Weights of a small CTC audio transcriber.
Model: 12.1M parameters, log mel input, activation squared_relu, layers 8, width 256.
Training: adam_atan2 at rate 0.0014, 4600 steps.
Data: trained on read English sentences (LibriTTS-R), 15625 training examples, 18.8 epochs.
Rows from block 4 of a small CTC audio transcriber, named by matrix and row number. Rows with one number belong to one neuron. Each number is 128 + 32 x the weight over its row's rms, rounded and kept within 0 to 255. All counts start at 0. Numbers have three digits each.
After each neuron's rows are labels from the 100 clips, of 14976, where the neuron reaches its highest value: "strongest on" is what is common among them. Only what is clearly more common there than usual is listed. The data: read English sentences (LibriTTS-R). In brackets: how many of the 100, against the usual share in percent.
# fc1: second MLP up (model.blocks.4.mlp.fc1.weight, 1024x256), inputs 128-255
# fc2: second MLP down (model.blocks.4.mlp.fc2.weight, 256x1024, transposed), outputs 128-255

fc1.128:097106151118113111196148122104127083138146081104180041160143155115085161092112152139189143178175109123069102122102123156117160141088118147099138124163128150182071097127121113083076148086125154129109105159144162184142112104094091163103064113163133085129197063074122123128103098097081146147156157102161136163091082135126086131083109150085067123116216122135179082158150133190117047071154
fc2.128:132082154172108165090092120124129000094139170089196178200124122132171154124134116147087180108120119188147122132135135059122114105121043128130127101130134118141144128132142119084125097075130127123152117127132135129092109123143104129116108126130110120123131200124135144126128124118222127134112130130194110126146193121139121111133144089145129157103182142121100135103050133121053139116107
strongest on: the word "to" (60 vs 30.5)

fc1.276:139093150209084119190149119130117123111099160172160125121169140069116112112162132130152143165136172104150177165126164047104130156175147153052157081127136137139103238094109099125125155103179151134134132104137126106210116141123122129100143094092127140187129121085132081120105112122137155128183089073137081100158143129144151170107159110075149137164119103149134121145145172146099089066117
fc2.276:123201179180108156183149124168128027126130163144098064137086090115106209121137091084054149117108150124086154112116136128119141123098143096117138088154101135096143141149081133160153132110100129137122156142135120136177080132121098121155169144126143131142140104120154125125173101125106111117163147114124129136142151133133144143149161084137130186145073165125115184115078146120091104081157
strongest on: the word "said" (93 vs 9.9); the word "he" (56 vs 17.4)

fc1.70:103121106189128116163140118158114138099109157171107183088172156171163118106153101168131118119193100096168147120092169159117103117143131179156131127085136125135094147064109156071108184122181175061164165151111122168128100072127098192139099140074168123155119079099145056129121126141112117135145130116092108105127123137106132057105152156133129148112131163195049114142171185151138133133108
fc2.70:106158119013136161117150135136086144105094120156031159178153120152153066110147083143166186202123093157093125159140070127136196127123050146095114130081072117142120113039089096156123109122177140141097119135223121124150158135100075094143144174105138087120193118111115114126143155108160096115090110073128142166168121180156080131158118155088172083163080186151091122087094133114106149163170
strongest on: the word "of" (53 vs 24.6); the word "not" (30 vs 9)

fc1.69:129085170154091160124142133114141143096091074193130147116098160105150137145143124122155093110177137105156121140088142134159204147130085119111150129127121107183122194100115041139084079117123167127118046127139100145113098125154104136098112111136140124130148139102046147175097099135250098188111079043136091099177184108165083170119123139084128107115187087143136092122116119104159121150152
fc2.69:143116116149122164111100161159115085148135157131165122055100173114144164146104144146034125133125109096122127131122140190141132062114154112125115164116122135116127103148105148117114117113104124155118145121255142122075170101133162127144148161128103134126113087091159126125149114118012148114127091143042127138121095110158116129148255016148132112176128093130132158158218109097128129173116
strongest on: the word "to" (60 vs 30.5)

fc1.607:185097118107118137173116133071151153111104081148129148147120176185173150045112086026166123142148131047205110111121198082194142119118132154087134030134142098126105113119058126145099205082154131106110141121162055122127094158149151143117144149128147113148131134145136112139040139175096100158076163097177087088144137084129106123135126142159103155118096116138150098086140180142100075080149
fc2.607:123107141108123121203112106154126109144139189057133182084109097115147135133092112157115128116109109126106092153133134130162104084119068141150105170144111129138153138061121150124118105119114135138155121110187127090155132093113158125151196102164106134136124139087108174156121152104134167125138134167173126123134064145138070122153189081162129215138083056080083096084119111121110121108080
strongest on: the word "you" (91 vs 14.4); the word "that" (31 vs 13.7)

fc1.675:108073136120138144115152144157123113117096097175141131161109123126116142103178101092143129121151110101171180091121118128100130170141163158144162127088088122131121118140077146115152176071122140122074149141178122131105117107158059156106098151077176114128131101178129079106125078110143128134144097148158152156092186146137102154145169126148110055152121103121126123146090217169168126103126
fc2.675:129133131124152131098139092171126095161130130184157187148170111137166112119100135090138035135169112133166106125096149233109109115120162189182135191154130097110127152093114144137094146123124137110066079151079129114110159143101127121098095117131091099127126230165167119141129124115082102116110098072125099121113114168176126126122174175083123130185133124158064119187113138132151119255127
strongest on: the word "the" (88 vs 49.1)

fc1.195:150081118205157112163076131132110132118086119108241155078135127166172113119178150141097125087165142155116111090136165126113182131169123128124096104111142140156113109148103116059093139117180165109132124127141136172111166136128080171059130084121154134173154072102058112145146128134161169130124137147134128104108174119087087116123131160120097049137175092105137104133153141136159127071188
fc2.195:130133138056120134133114119129125135134124187162097181119113159129116158122116104130106075164087096088131145104070142132163133086124255122151145162117112162141120114014144141119124143066093111103099162145121140101143147139109135134156156183109110124104137146154108140121127148123084092118120158125124165148136133108155133131140243066069113105109084106147124129139195144089067194162090
strongest on: the word "of" (56 vs 24.6)

fc1.430:149085091212131120140085099118158099085102074108181184125158187118131164120124121092122104092145146095093157114134144151118114209119156126100120108150126104171135120167165129173106155147102102084074098096162105123166088170108109159098146102135083116104130103171145145106173118165173127115169113125100126125158105142180135108148102163162108117188093061158179126119117146116129093095142
fc2.430:139143123160135123120123115131134084141112101186087134146139124121120008103148112151145101169107140182142139073079092143143134255131172106098136132159148162113137133116084085140103132129126128094165157159145119128148151124144133140134095069111136136144145210156048112109147140141097146126193133117179100126092120106169107130092092152117140174171180163155098137098134141156133150059119
strongest on: the word "know" (29 vs 2.4); the word "no" (26 vs 4.3)

fc1.283:144110107194148136110069100059158103184123103142131144109156142128105153121100118128141165150160092121098075115167140115154134179112136131132152073103100146131140112158184124118117100168074101120138124112131076139107081129143141126155154106114134203135113104198121099184121118146104100115114113167096136141130158139149114139139108196140155035167136184096173100121171141124141040074141
fc2.283:127174121153180140141094158126122178133121149149087120160122123152128042128095142102073123137182151131155152069133114021117137209139243164096143080118135126153086122141140121056156164203144142102142148153080120151134136157166126143112100178117092126123139140139085109124127121091136085135133134139148130122104170170110135153103149128162134104097172136149090168118048107128141192085113
strongest on: the word "no" (43 vs 4.3)

fc1.117:131117125114114125099129187120120097137114139155138096080142082110133143146177117157141177137177129094099140156088066105042130158079182115162139092127151157105097130111088143099118105111119086108178130141166134161185123054143067163120110132069148147165126157117158124209041099100116147136114100152189119160098110206133135181138119081111129143116092127105133108127168103159065126113127
fc2.117:134180165106116126099114116118148099130141122085091096110101107123138168134100122135061130101154147149079134138139074148163171182120131141106121114135142104113176152123132129129142092175086150136142137102141139131139128167121173112115129136159138123114143093082126159113132132120141143131090139154143093138130156139141114161173141150151125125135069117154113130121023130080116133199075
strongest on: the word "you" (43 vs 14.4); the word "her" (35 vs 7.9)

fc1.89:165046112150164097077152107131132090108113090119136147101120117140161159141121139128181115104154103174183074139106117127105157077124145164146111114115152065118074141135110096108144144134117160051128040160142136120124122124095080146138072140115063081101127177144108146159055142130132114141141094092216133118135091174104078114140148145082080160121154142113122067115080090172125066146141
fc2.89:128195161025102098139130120120138063128130113170033156140093189133104119123128132119149153118125130036110117134124158163113120137134129149129144139117139139100185113119076129136154109173126132137105203130107125108143157130146163132125146116112124131135130121172139146119124087123036103128172133132155152143128131134118130132127149106125119218139141168125090119104105156140091158109101
strongest on: the word "you" (55 vs 14.4)

fc1.48:099123097137114137140187136093144104105126096133158162140144124162109186086201119097164126109175117071164197051091151128081136134099154180149139060114150146109141173099106108084064152102119140052132104110107131102147065105149086186067120128092165145166163119140161071133086164137098168138173148161169123098135123166127145152094109135084122102125155156213156147157203140139094161099166
fc2.48:113167168175181127145112132131105068140132176049158077168121086099105115147173184145046118096117123135115166083138114157119093175065091097176113127144105156130145129131169135190127095100110112152243133130086123133123129126115128103096142131129122128141120111103148129111148126117125159121089098134103115117124108106076128080142137072149145117156133136143077167131154100102106123134185
strongest on: the word "know" (30 vs 2.4)

fc1.627:201073130165060111107158068087140138168101134166142122117146130122148158085106086149208191132131122094119173158099168119121143135124108179131186143120128093117121129139115081101094133122117143108134069191190093136128129109103048114146076156148167085156128129155112049156131098173172091100136127128166128096118153110127131076020083112037067133128176144122158108177167144179079118117164
fc2.627:111071030152143115072173121181135159138140069097146167085125036097160130130116129084164054118148115192101106164139108112120126255119089136137136150122114130141152115207147129090125133054140139124182099111117152110104124129102077117140123132165121127123117147152122118135115139129158171118070097136115139120153115130121076125146069197131129128075142021144101123158105099168125127136115
strongest on: the word "the" (75 vs 49.1); the word "through" (31 vs 0.9); the word "with" (30 vs 9)

fc1.307:118057136098095076120100123113155095132105131122179160140143174116134186156142120173113121132126151064135093162153173103102127207168093094117107060140169061144081213092140162145085138082113098094115111136179139093126077126117200149139173121094100101161150176098168111118034099150158152125112154117104102092127080131161163170097103104160106162185159141087093082077140160103117033101116
fc2.307:125206129039110192095153138118109163132133156138112146098145126129145163136162153114154162182127155098156133099132140090168140001104105136113134129136117108112131127215126151134121122138117121140125123127138133100130115123128103113129116142135118147104115176155127112130188179123092065124134160128144083133116142084087135099144229127125122205109124214119117137121106100094125123158141
strongest on: the word "he" (75 vs 17.4); the word "his" (25 vs 10)

fc1.60:129067091132115127151148133094173159144123092170147127109165113122153125119076099081198183110164135109168217093041083109132150157173109150132157072136107115137091125127133145115157125120146165063075100098139097123131113160113048123124135125114098072144146121136123117151117162145191066157187194088106131101091158167144098106105066141082133152120158108151156097124121100125119100126166
fc2.60:125153098130093130173150125095123147107133113141074139182147099123111001130132129106121186133119109146123109106125170112136121010120123127137127108120120122124134132125196132119132146255120127133163131123029135125146134121138119124143139155137117142122113098134146139130129175122104150117149131148105154131158123093063142135131253147124129103025117150123131146160118162105090135057140
strongest on: the word "of" (54 vs 24.6); the word "one" (29 vs 4.3)

fc1.553:060171076137104126167113109072118154164109152137138133065127178178143126086123094106158173127178184138085162120127067126176154158115173155074157136135134128147098161130089167123107179211149208125108146131192130120168113107088182168096092121070150151154154110088141089160121050162144127139119143144060151110132134118136078114106133126115101127132088114129114108060167090181150124121164
fc2.553:128255058096164145145136133129121194124129141154094191186132037131139057136136130154191127156131117196122127132151111138137132043125107142114113143104123155125123114123166122157136144222126127142137126133075116131134100153149087126151116102110109146134119075185119121125221146104255104117105137096066126135128186082136141126129139122146132176120131047095143174139112099093157144104129
strongest on: the word "that" (63 vs 13.7)

fc1.404:120091150135161176111168121168098128156120153142152090189112109161106145118174085150096104103122141106128155133151144118118153136097042174133111065172159142128115136151075105097141145109166168108139073163082071086145080167119127195119128098148135080176095135063141129123170084125181147144130108106163108076089099184149109128098072093081165134154100097136126103147158153106135107123149
fc2.404:119177176000128106141135148122116009102134205170087137138125093122130000134122129150172188135119122130132118150132162087120127083136071113129126110126128143118142133192163137130137112165130126130154147140011138124130158122136138127127157129098106138137126084155113132128150124116000110117119128144125127129129107090124146144138131147137130173177148176124120120126113110124125164131125
strongest on: the word "of" (61 vs 24.6)

fc1.292:114104102101140183122147097118100155090113113178119105075140160150183135141082121101090099119151133130135142175107109168177199096114152122141154137128147127131124178075076163116084176083123091115084075125191130171092118085116097123147104151173102107106164112069101083122109095162177113163083135070145107089077175147147057155152156116123112120130047101180156124159131154086085141144112
fc2.292:104003184128107190090086129127121125120130190105062124091114143120147162163104125090091129126128136184122143105129116172127123145131091113190105088084099103141140123129160182094135098143118108121092133146233124104123143074098125121168164154128122154141126164144106120103144112125155150122107127141151116141109056118152096054135062066101144142177124144128092141095077091135077141083173
strongest on: the word "to" (93 vs 30.5)

fc1.179:098093131150142078135076096114162104148116150130119103141107109164180163102174149149126117141118098158173109087099102151147177103153195173055125134120130154151146149091168055100115227056099187054135109152105116141206067168115099144132103103136131159110139081147148139183093092135149116129146152099097134124095134151149088137127157155133053125159176042157091099061116128163138091140107
fc2.179:119146121153129179160127148144121178148164128144184197104110174119163160127084096153132108135122117063064105171135100038163133149136164196124132098153115133135157125087127140073128099157119120158107145129117120142109181139086177116118132122118128118109104033158186162104204084130123111132039100120111101151153137123182109130135108186080092119099087080112066111098129113191201136137131
strongest on: the word "put" (31 vs 0.9)

fc1.739:160054120122158095160119108097154136109134115123121120128105137155142177088099052112149121046123150153147142111134151118100206156167104127082134118169204120145094148112078040153120130085111130095106138116122114139128082221128096169100151122121134116174135138159102108106087125177167133161110169090111148080120146130198111120113151126116091146144103122143143085068126147157132107076082
fc2.739:127058086113110131153174102143147111154139140092039143109080133136133147124161106179087134151118077113083089108126150114101116073102137102133066039151126129144139126070123101166119113161116126143142154089028164107147138131109207119182172117174100129132162096121106146127153147149127160126118141088105103143127048088139109107161172122184124152158139096120149164079072145098129157093069
strongest on: the word "he" (63 vs 17.4); the word "she" (34 vs 8.4)

fc1.599:193074123158147157113172108152178213108187084098160206116122147132132184121136108113108124086100129053155167183126147093113180158141110129121132103137127131115143189129086126114121144126169147124096133106172132163110135111161073112132120103134120112078171110073152106118103147139174103114138132075145136119113164092106101178131096138114140168124141075161160109154188121153146087125147
fc2.599:116117092071121165057119129145122216108126041134047150042141248109056116125122137170163164132103122108156155142125151066147140090105133123124157104156120106141154128122110150150117138156145122138094124122164132106125148127108162114119112150147116143104118192192175133122119134128153121136148132097187119131120174084207116138138099095150122122127117113151164116109115129132126162121115
strongest on: the word "he" (40 vs 17.4)

fc1.254:117109088168050127185105132151146120024099101144116063133097121156155161146132150150156147077121163136171139126150124121132181122139107143133162093195111113152110159137117050126132167148116128127133075094183086155118132154103160110094119112136126104087130116079123073108129168151177085172176109041089090075102211104128087144096102127072112089152128075136103180106139166115093130139136
fc2.254:137045133056095139136116123111115144138128120119091087073133091130131102157126142113096118110153110154106122107084089165180130097126152094128130111096110138121128143196157149113122094044153124151113125133171130114143142099141058114141177104126145123122120136147148106112113112120110164120136108113126147128148096164166187138119184103152115098144127105154154171137100108117068106095128
strongest on: the word "put" (30 vs 0.9)

fc1.726:103095105120135121136109098117202185137149136120103095160097144168115129088133107116113170064160159146104136111139150094084166148142125132070144108152094081129097162076155104122117129180177113089103078151149111110097124118091107118119061064132148129114125201033104107122129043122142140157194125067111119110076142144191105112106071164111127133163154124157153118065107065136148098152161
fc2.726:099209134158120110166168110142132106137130118159047184095149152140064095122136161085032110130130114079180114132120140128112131124131147142131133111131145119127185133140182127111130168188157138129118182106116135130123143134193134125113126137142088137112122114068144150131062142105082132128131095177162107123153215095068112168129119152178130097105107213144124147149146148113125159123122
strongest on: the word "he" (49 vs 17.4)

fc1.729:149111121193102148154102105149155093086089163139152153160106166129097104125193114077098166097078159076082120173126137095125152230195178112102165097125177132136100146114092068137153110191148157175077117154198130147122166133106109165102121135140109127137170116105128152209106100118139139141157124106142140097119138138123102192063143070136155111186093104134129168111158125111121103044108
fc2.729:124180138199150125144137114131125053121135183104052074135128099125122175135119112084079146125137105128141125108126143051123123089113124094091120139154111123097145135185122121188138133087098131114133149117186100133147078135124145119147183130165149168127115108160148124153171132144083164102123166135091168129111135158168154128128243090125119173111120204127163155151041127117112106126165
strongest on: the word "said" (98 vs 9.9); the word "he" (44 vs 17.4)

fc1.369:084109093175092109157086150133115101046129086157156135157154123166135153104183105147134101130087114093126104150117147060118174142134186147135179132193168078134096124109167158030084128174148156085109124103180113132162097173050121154118137126116120082177121118088103088151165138158086114142126154099155109151151167116167154128120096073094087078181146153137154092133149133161120082098143
fc2.369:119051173093142110136144140142123167137147102109063140048116083123110141142094136165113178151103100147112119151140143170139104131102145128150113176113102161098143115076145158157152116203100110141158131096212149113099119129144120103161141139165110152096104099119150149105148114114158142102169116154077176140140112095111161126144255220156146146138097124124131118162066123094064141016108
strongest on: the word "no" (50 vs 4.3); the word "know" (27 vs 2.4)

fc1.111:089161047143124133196109135113159151138072137148188134170156129145160132017223096091170133102111143098127143094134138085141142196112160141140160160157202137135152100068084112115124153109129176122089130119153121104129120153062147158130160110086177150168142093143120099154144093129061109153184141124114134135119121177160071137140120113100053143162131189136076111095167128155149143115156
fc2.111:118096094145163155139172135089130121114140135076120100185134111127152182122139131097184103134102089222122126142141035060138130144129136125151108113140124134145148144000171120102121124142140134127135143111201165117113111119131094108163107118144101142102134088090136141138158140141125174123175103155114157129159092128070105120130087227130133186106133168117108148120172118114120140214126
strongest on: the word "that" (47 vs 13.7); the word "their" (36 vs 2.4)

fc1.550:153075109111081091200127098128131102138142118121163176107115156125113134124127113150068126090094089108135130144093102156121146126142177106147118125198171134146162164080103170097087129067141159135091113108167090150141196136138151108096149112067105096113186126101124154091069091175200147155158144125161154104157148152133048201157135155174099169164141085118167123083160150133130076035118
fc2.550:122151102000094088049091116106133069144139154096079211110140134116109166137134126143128098140127128153140120174142192162153113076131090167142087133151125097127135128168153134143122114100151130127112122111113137091103142111118197130146143130124119116109130132162127145117069147124134113129093164106154090128118104109185117095147143164151132089133120161126068048064103132121143145148104
strongest on: the word "he" (37 vs 17.4)

fc1.399:183133111089133129141050112116146119140147184166109121149160164127110133144141117151160122132137163089087126155064117079153143158145098170097180134135104095210122156122157099115177148104138134169084159171149062129182127132095129128161118057114175132146135075087128146119125105084138165190116119135078121132142117109192127142122085066126121074150104093143134113172144130161105084183167
fc2.399:132232181100125098110153144161106022133131133154115059154141084127190175125097128112076176124151114098161100133106178153144130094111217149121119091155119119102112109123128151141172102134122141141113163146088136137135181143127170125118133089136106127130116171115150144132073109132045103130113147096141099131131113112144134120154192139173134203088061145127121132106150139113075166152121
strongest on: the word "said" (62 vs 9.9)

fc1.53:146115097115126121186143091056124194120103031202203139115093128097062167102123120117120141106195176098028141137139117072141148155134148188118100113109137088183120154153054149065125174099103138140099120146126077124189092110165124147090106169105144080149150103138111081129108102127094113127132138108153097146087096179134090093117085108136129087160120126133154085090160143193133116087130
fc2.53:113093114196153163167124150143118254147130075147211147000120032120102165131121145161094093134129121136120119127129112184131130010128125095138119161119117143105130130181136128155133114130128124144150145127117138119107145112141142122124141140124122134126117062170134126129144128119144164122123102117167115133132110129036125124134160128133136134101132075098121125148184119107157142148129
strongest on: the word "of" (93 vs 24.6); the word "the" (83 vs 49.1)

fc1.274:115130052137118152109153080112113134146121164120171190127165215132158124134129054149147160147120161074124105088126143150078147111105065124148145122159133119152185172091131141130138167074181148126103111150157064134102117105089128157101135156137113132121132156168161114131137114109150115177073106096177100109154131157168097122130000107139100139127151156123151054140143147097130107167096
fc2.274:125018243138116121116149120117113205123124083136062132000106136130136219126104133119193121126104134108131116136150134104118141116127066139165141123149132110134096141150122126115129120115134116116131094108189118139130101139103124121139130134151084127122128130135140136107123122147126077127119129167149135121107216104052101156134205120116125123147126129120126147154165113173166136087084
strongest on: the word "to" (71 vs 30.5)

fc1.255:153107165086116101147151096122178147181159040141143150161091163132174195110095068123066126138116138005122129111147150139154143133148172149105142143156118125123101117083057145153115112073168097135089128113165110115102129155127136111129169108149143115150115175128082156092041128181142111146121154131169065141098129137151081194122141147086107154177140095125151095139178189126134078119080
fc2.255:118124135071065160105091143140099117122148152065101197129092157064133145143121127177144236128091134077100141156134110087199143139140035113143113140133127152110188119083103165178124105167142113157102139092158125097134154094144190123132182130117130145121132061096141153132135110097150127105105183180161113143114075100159076142142120014154111183099078093099087093070101120108099155106059
strongest on: the word "you" (77 vs 14.4); the word "i" (43 vs 20.3)

fc1.395:121072159175132133125124150150105168086141090090185145108088162132211132144147161104075092074159113153079172103129105108123163140154164137167173066110122057151135140187157127110149106141120119114116153082223167131163097110136118158078123114092128113184145141119121146130143090107113139104130089105098124163145137167098107147112103129145112080159110075087111154127053153204159103075114
fc2.395:108130139100172124110156129156124047129140131116089128153117136124060001141118162132119087161110120122077118124128101161136100081097029112160130137120141117126140123081138131183119123151103131147152142138080146098137152083130136136126099154112128134137131251217140141144106173125018135122140113163229099125109090135143121163138154114137128191143187215128110120149142095128117111213103
strongest on: the word "the" (79 vs 49.1); the word "of" (71 vs 24.6)

fc1.542:122081151111095109125129055112150181158084109187141110115121137170103175120107152111128176149143125091179116099107105111121151149110219169102169102162137126118081147087084108139141110082116133114088127205128139170112121121120067130107084056132163142113157122113113170149104151152140115123153171067164141126064142187175095168110022069104170109177116096089120149084160067169113170130130
fc2.542:149100035201109147214146085137120114127127163149134110099122088096126255101100112146135204091144109117139161125156118035127154054129082119113126183088141173123145148130132114138138157120126125130181111117152104128119110151140113117112141135136134128142124041162146117120190132140196175127151124100035159128115156135060152125120144145160113150073126169143124148145101147149106139155111
strongest on: the word "of" (55 vs 24.6); the word "were" (26 vs 4)

fc1.168:113109108161188056164144112083116086071094157155154148135139147193144173143167096077131200124138156133161164098082203183076165163135184140097148093159172128110142148102126062085127112114163189090095115135132119172166130162088102204118127092155125114148154126073103132125053121132097079140141145126101079101109119127155146167103115113104131131122118198166103157127141147138071139112207
fc2.168:139188135113208155118110126151119062187122125135144131208136086135133124123129161169127051137123105178126127115125090176140127214138174124128125152122115147110103114186152144170125124175132119121149149122170145112054123145138166123117128124095130136122120156255126133136127106125110177119097130140053143128155068109098112060130061154150142158129121135143106158131132132085126113127139
strongest on: the word "no" (25 vs 4.3)

fc1.192:133101106132116127115119114123151143081137122155182103138109103110129203134108095156074126112140107113128162113069094097091149186129210137132125144105167115103143151131115128129147131119131114108117150089170139135126125123126180086085099145122137113097144083149091138147095114092130109096075120119106098137097154127207086151135160109145111056198147035155144087094082153159168135047162
fc2.192:106148027096148155119133129109102214165131126106122159140141163150114171142139151132172091103147101189116136164143094156137129085139090170134140122135132175131106123116109143136123155203113145114096098085203141143126138137130111126143150133119143146107134101167092135124158124119106130119144145149108145135094119115186111101128168143145136108079096118114131109090090122105119222219152
strongest on: the word "that" (32 vs 13.7); the word "at" (28 vs 7.5); the word "her" (25 vs 7.9)

fc1.263:164082111144176112096169074161091081098127150176133098112177099112156165107093047133166129081171166058133111125135088065074152105135136185169112125168111107173116132110130151083104143102180136118094145114117119116138127121165057129131090144169091077132091166122102179135129103139105116179130130131124104146158115157114104157140147159094054113142128119129111050169112086207159064118116
fc2.263:130176042059131155140157116149101159106128114158019161064112092122196088161139157145095137155137123144122106118104145178180121073127136148140133180143124110126112133138071151149143139009124123149120139135144145095143156100161121124131137162117081144110110142193162113110161137130089145116130120072111157140147111111110104090146225112128125169138169152136148166124126089109102151213089
strongest on: the word "the" (81 vs 49.1); the word "of" (66 vs 24.6)

fc1.207:141109081115170134109152138079129153126135118153082120117138102122179082077153094090139170111170169149145146113137132068148119134123124201105138072155133077165088068130064108158130174137161178118124099218147150166120123129102121117093073144193126090114195091074129147115113146133224087145163144120121125083113185143089101068121119099132162154086121101099141089130048125155122112141177
fc2.207:119212074118155084135132140136121007120136152103073111182130112105123090136152136122137068145126121179160121122139170184151129065117077067136121148121137128120157101158131128121135106102110129162150177131033154120182177102152130125126144169117095137121125165143165116122106135112024168121104150187147116132130082141063137133143187125173128156058136167124072135140207119108099101152116
strongest on: the word "the" (76 vs 49.1); the word "of" (72 vs 24.6)

fc1.371:117093081124087101150067079132131096066148063156172136152118127130119139082126072114068175135137179082142167109084143165160143172121121084156130142142110073148157140125129154101143158184171121149146135129128143124132134147092189156119130141118156097073159078088175122129133108126119112149154162092140074111106128118106130168163140112125161055149146154125104090148182141111177115130110
fc2.371:117097213020144104107084143113132125122135076138088111000122072124104082142105129118117122152133140092095114116135108058152142255124128160112116162135133118129106124152146158109134112063113135133138123139100132133163125138130144122119101118134117117113126110091105134115149119124158064115111112116160123130102154142143139119133125105137137138121141047138088126097129104165103130076113
strongest on: the word "no" (42 vs 4.3); the word "know" (26 vs 2.4)

fc1.336:234113158151083112163098096069129092128132151166169141128109170171168129117124122129053137093150135095178124132122185121122185150140124228077113103150129106121091173128126061096121203126133130119106108120144127168164156105094100147099177134132168108147168129096119085123110108191137081172183140090098082134132152131169144076066166127127095122191123095139144072132142164121123132066163
fc2.336:110178175108099197144111170125117015129133157124078103090126096136104157133165153206099168134128122172123139136144121190126118085114148109142116129131110141136126112070142122086129126173127117137130160118207146127102164116175147120127138165108118147128119255162135123128144128107052144122110125160179131130142142128091095092133139142163132111114126157112126141115106124098138166073127
strongest on: the word "said" (98 vs 9.9)

fc1.18:138079158122119199104075123133151133100106136165128158080066133097224146129136096092129183123167180133172167130105122062110103174103114144170151094137122150137141128185093132113093104174130111137154084162172123124142105069084070159095132099150158104214166099136122030131178116140132201131110127117172139071085150106169129126115100103139065134107085099123044102097145097161131160045157
fc2.18:121169123182091127110114115145136041054126115137059087151093147106154126126114120087092189126111168081143123171149116093143127093125120128163097089150111121146146139106071167144122090141102132124161104165154158129146090092145100115126129153147102120107119072058140109097159107114042031102078101097150140145140187128000097120153137152112150104143178184115123149168049115114111132139122
strongest on: the word "of" (59 vs 24.6)

fc1.736:127094146233112136129151137136156148114140116143200087157117162085131117132112166108106111119142137127148128124169140121123124096142124151089152095146114116117138114093120131148106152117164145095141116120106110125164141113114140157078082131136077076114182124169190104084102060122169080106137117101120132120114140141147092093109170106139156048137131063092151141150110102110117141150110
fc2.736:115172244129119116066144144118126081126144061103134141129096151125096077129141119104094179154145112100053131125121099149137127060124000109145124174106112141097169118010123144141145085188100129130155151114138130119149126112125106131139154143134111140135122185133097123133129125109127108124130152183129121141114064196211138137116107127110126141079142140127104156144068132122091133120118
strongest on: the word "upon" (32 vs 1.4)

fc1.1:158103112144074116156129112111160090169084116144133135160113108156172124107142110107097115131154184107109091127165138090062168225113098176099146131147147120101087139178115105102119140139166128099127057166105137126091121130116054153139134070155124127101143142087100129091096079151176136141207078123147147053157127143129115135098081162089159154132132125100151137107146147118147109150194
fc2.1:177087059082086096172137102095126187129121136133140196074138143132112143127117128050188117137097115189120112098161160020107141138126142109136097074087142126116130109126120135082127091117080130140068162118055164134108105133188084125159162210088068144109119129118181106130101161136123157131110111166166143122144071124125170184155106156163135091073127138088112123124157178111084140140153
strongest on: the word "to" (63 vs 30.5)

fc1.698:133059105160061133119149113132133134080138111123159142133130105125189140134144122110122148103102171123127187130092144123123170140175076151150196132106110107143071143137070176096135160052190126120082105185117130099137117104093072151099129134129193053109131158128149068093120046162216141153100144134103102070108152174145128143078136137071121105122158056087112126177184193165110089140082
fc2.698:116049169060159074156117169139145089105128126079191198110100156106080089137126130090142082108139131167132123160158110127143141188126159166147142129190114140156136130168090167139125084024111141141160106171140127123113164109085119117123093132113115121122129121103114091137098103118106181127093101097175115123198139129153155159123122163107146157184163147127121101136143078143172088158134
strongest on: the word "the" (80 vs 49.1)

fc1.167:150140105121121091153096044118119124124085130181151121145178138159078138079136118079134129155099134141165121130111096044139161182141180100164135105130152098135103130114103123110026143086183158137063163156130120120110107133123167166098116119074175114158116137143100110134132087117079093134134155147112112122113146115158103144090091075092081124106137165155126111101202176150098121120160
fc2.167:117000172067082135169130154106148145109121105120077113105106070126116179144127131114199109108100106216083136115147093109132153148168053114131114152120113144143120135029151131166151105140138133109068110120204160138123076141140115114126162095113145143138132063112115138132151100135255153141144140144095196132149140105115104128106093140112142153118090111111148132130128126107119133140154
strongest on: the word "the" (89 vs 49.1); the word "in" (51 vs 17.5)

fc1.178:137161131118131147202091119082134092087140121164155086166181157126150106055087075099139142112126115078124137080079163115132116202128154154091113100155070128183138113125040161170152112119126139087131131126108110068195061126111133206090130108111118133124153055067071102131167114136155124141146146106092087085122147143172138125108102121118127158113109118147165172117158167143086103055116
fc2.178:131156045255120146103142153146127038125128158100100096255112140121209196135122163168120089127124122180140120131133133126131127018126147107145130121106120129125122122091142125159138121186118122136123120115182155125111131107139133124139141138124116135122119154113143131128139126129167161123134103130125147127136085109091126107139177132119125132137112049117114133126091124119102122217135
strongest on: the word "no" (33 vs 4.3); the word "know" (25 vs 2.4)

fc1.161:165117110154101087174081120117126161115097123095173099149072106113115124129174141084076155108186143081140128095099132089093126138161131122087129087219147161175107170164165096119120096167174157123136126122118136149178104099126133117129107125130141089141178067082130092163134109125110110138092114056140089121101122129102100183106164102151139092142183110161110127031136127097147088119187
fc2.161:145233110157130119198127157131118082168133186140155134126123102133128124126110152100164127143148134077119069097118093137121105114093135143112119108150139106116083099132134151082121140164156130125111130121060134145121175146135119135145118162150097136122122145144127111151103154127061110113149119164125103132122065113086131118133129248160124113117113252144120132114131106109144119132112
strongest on: the word "upon" (35 vs 1.4)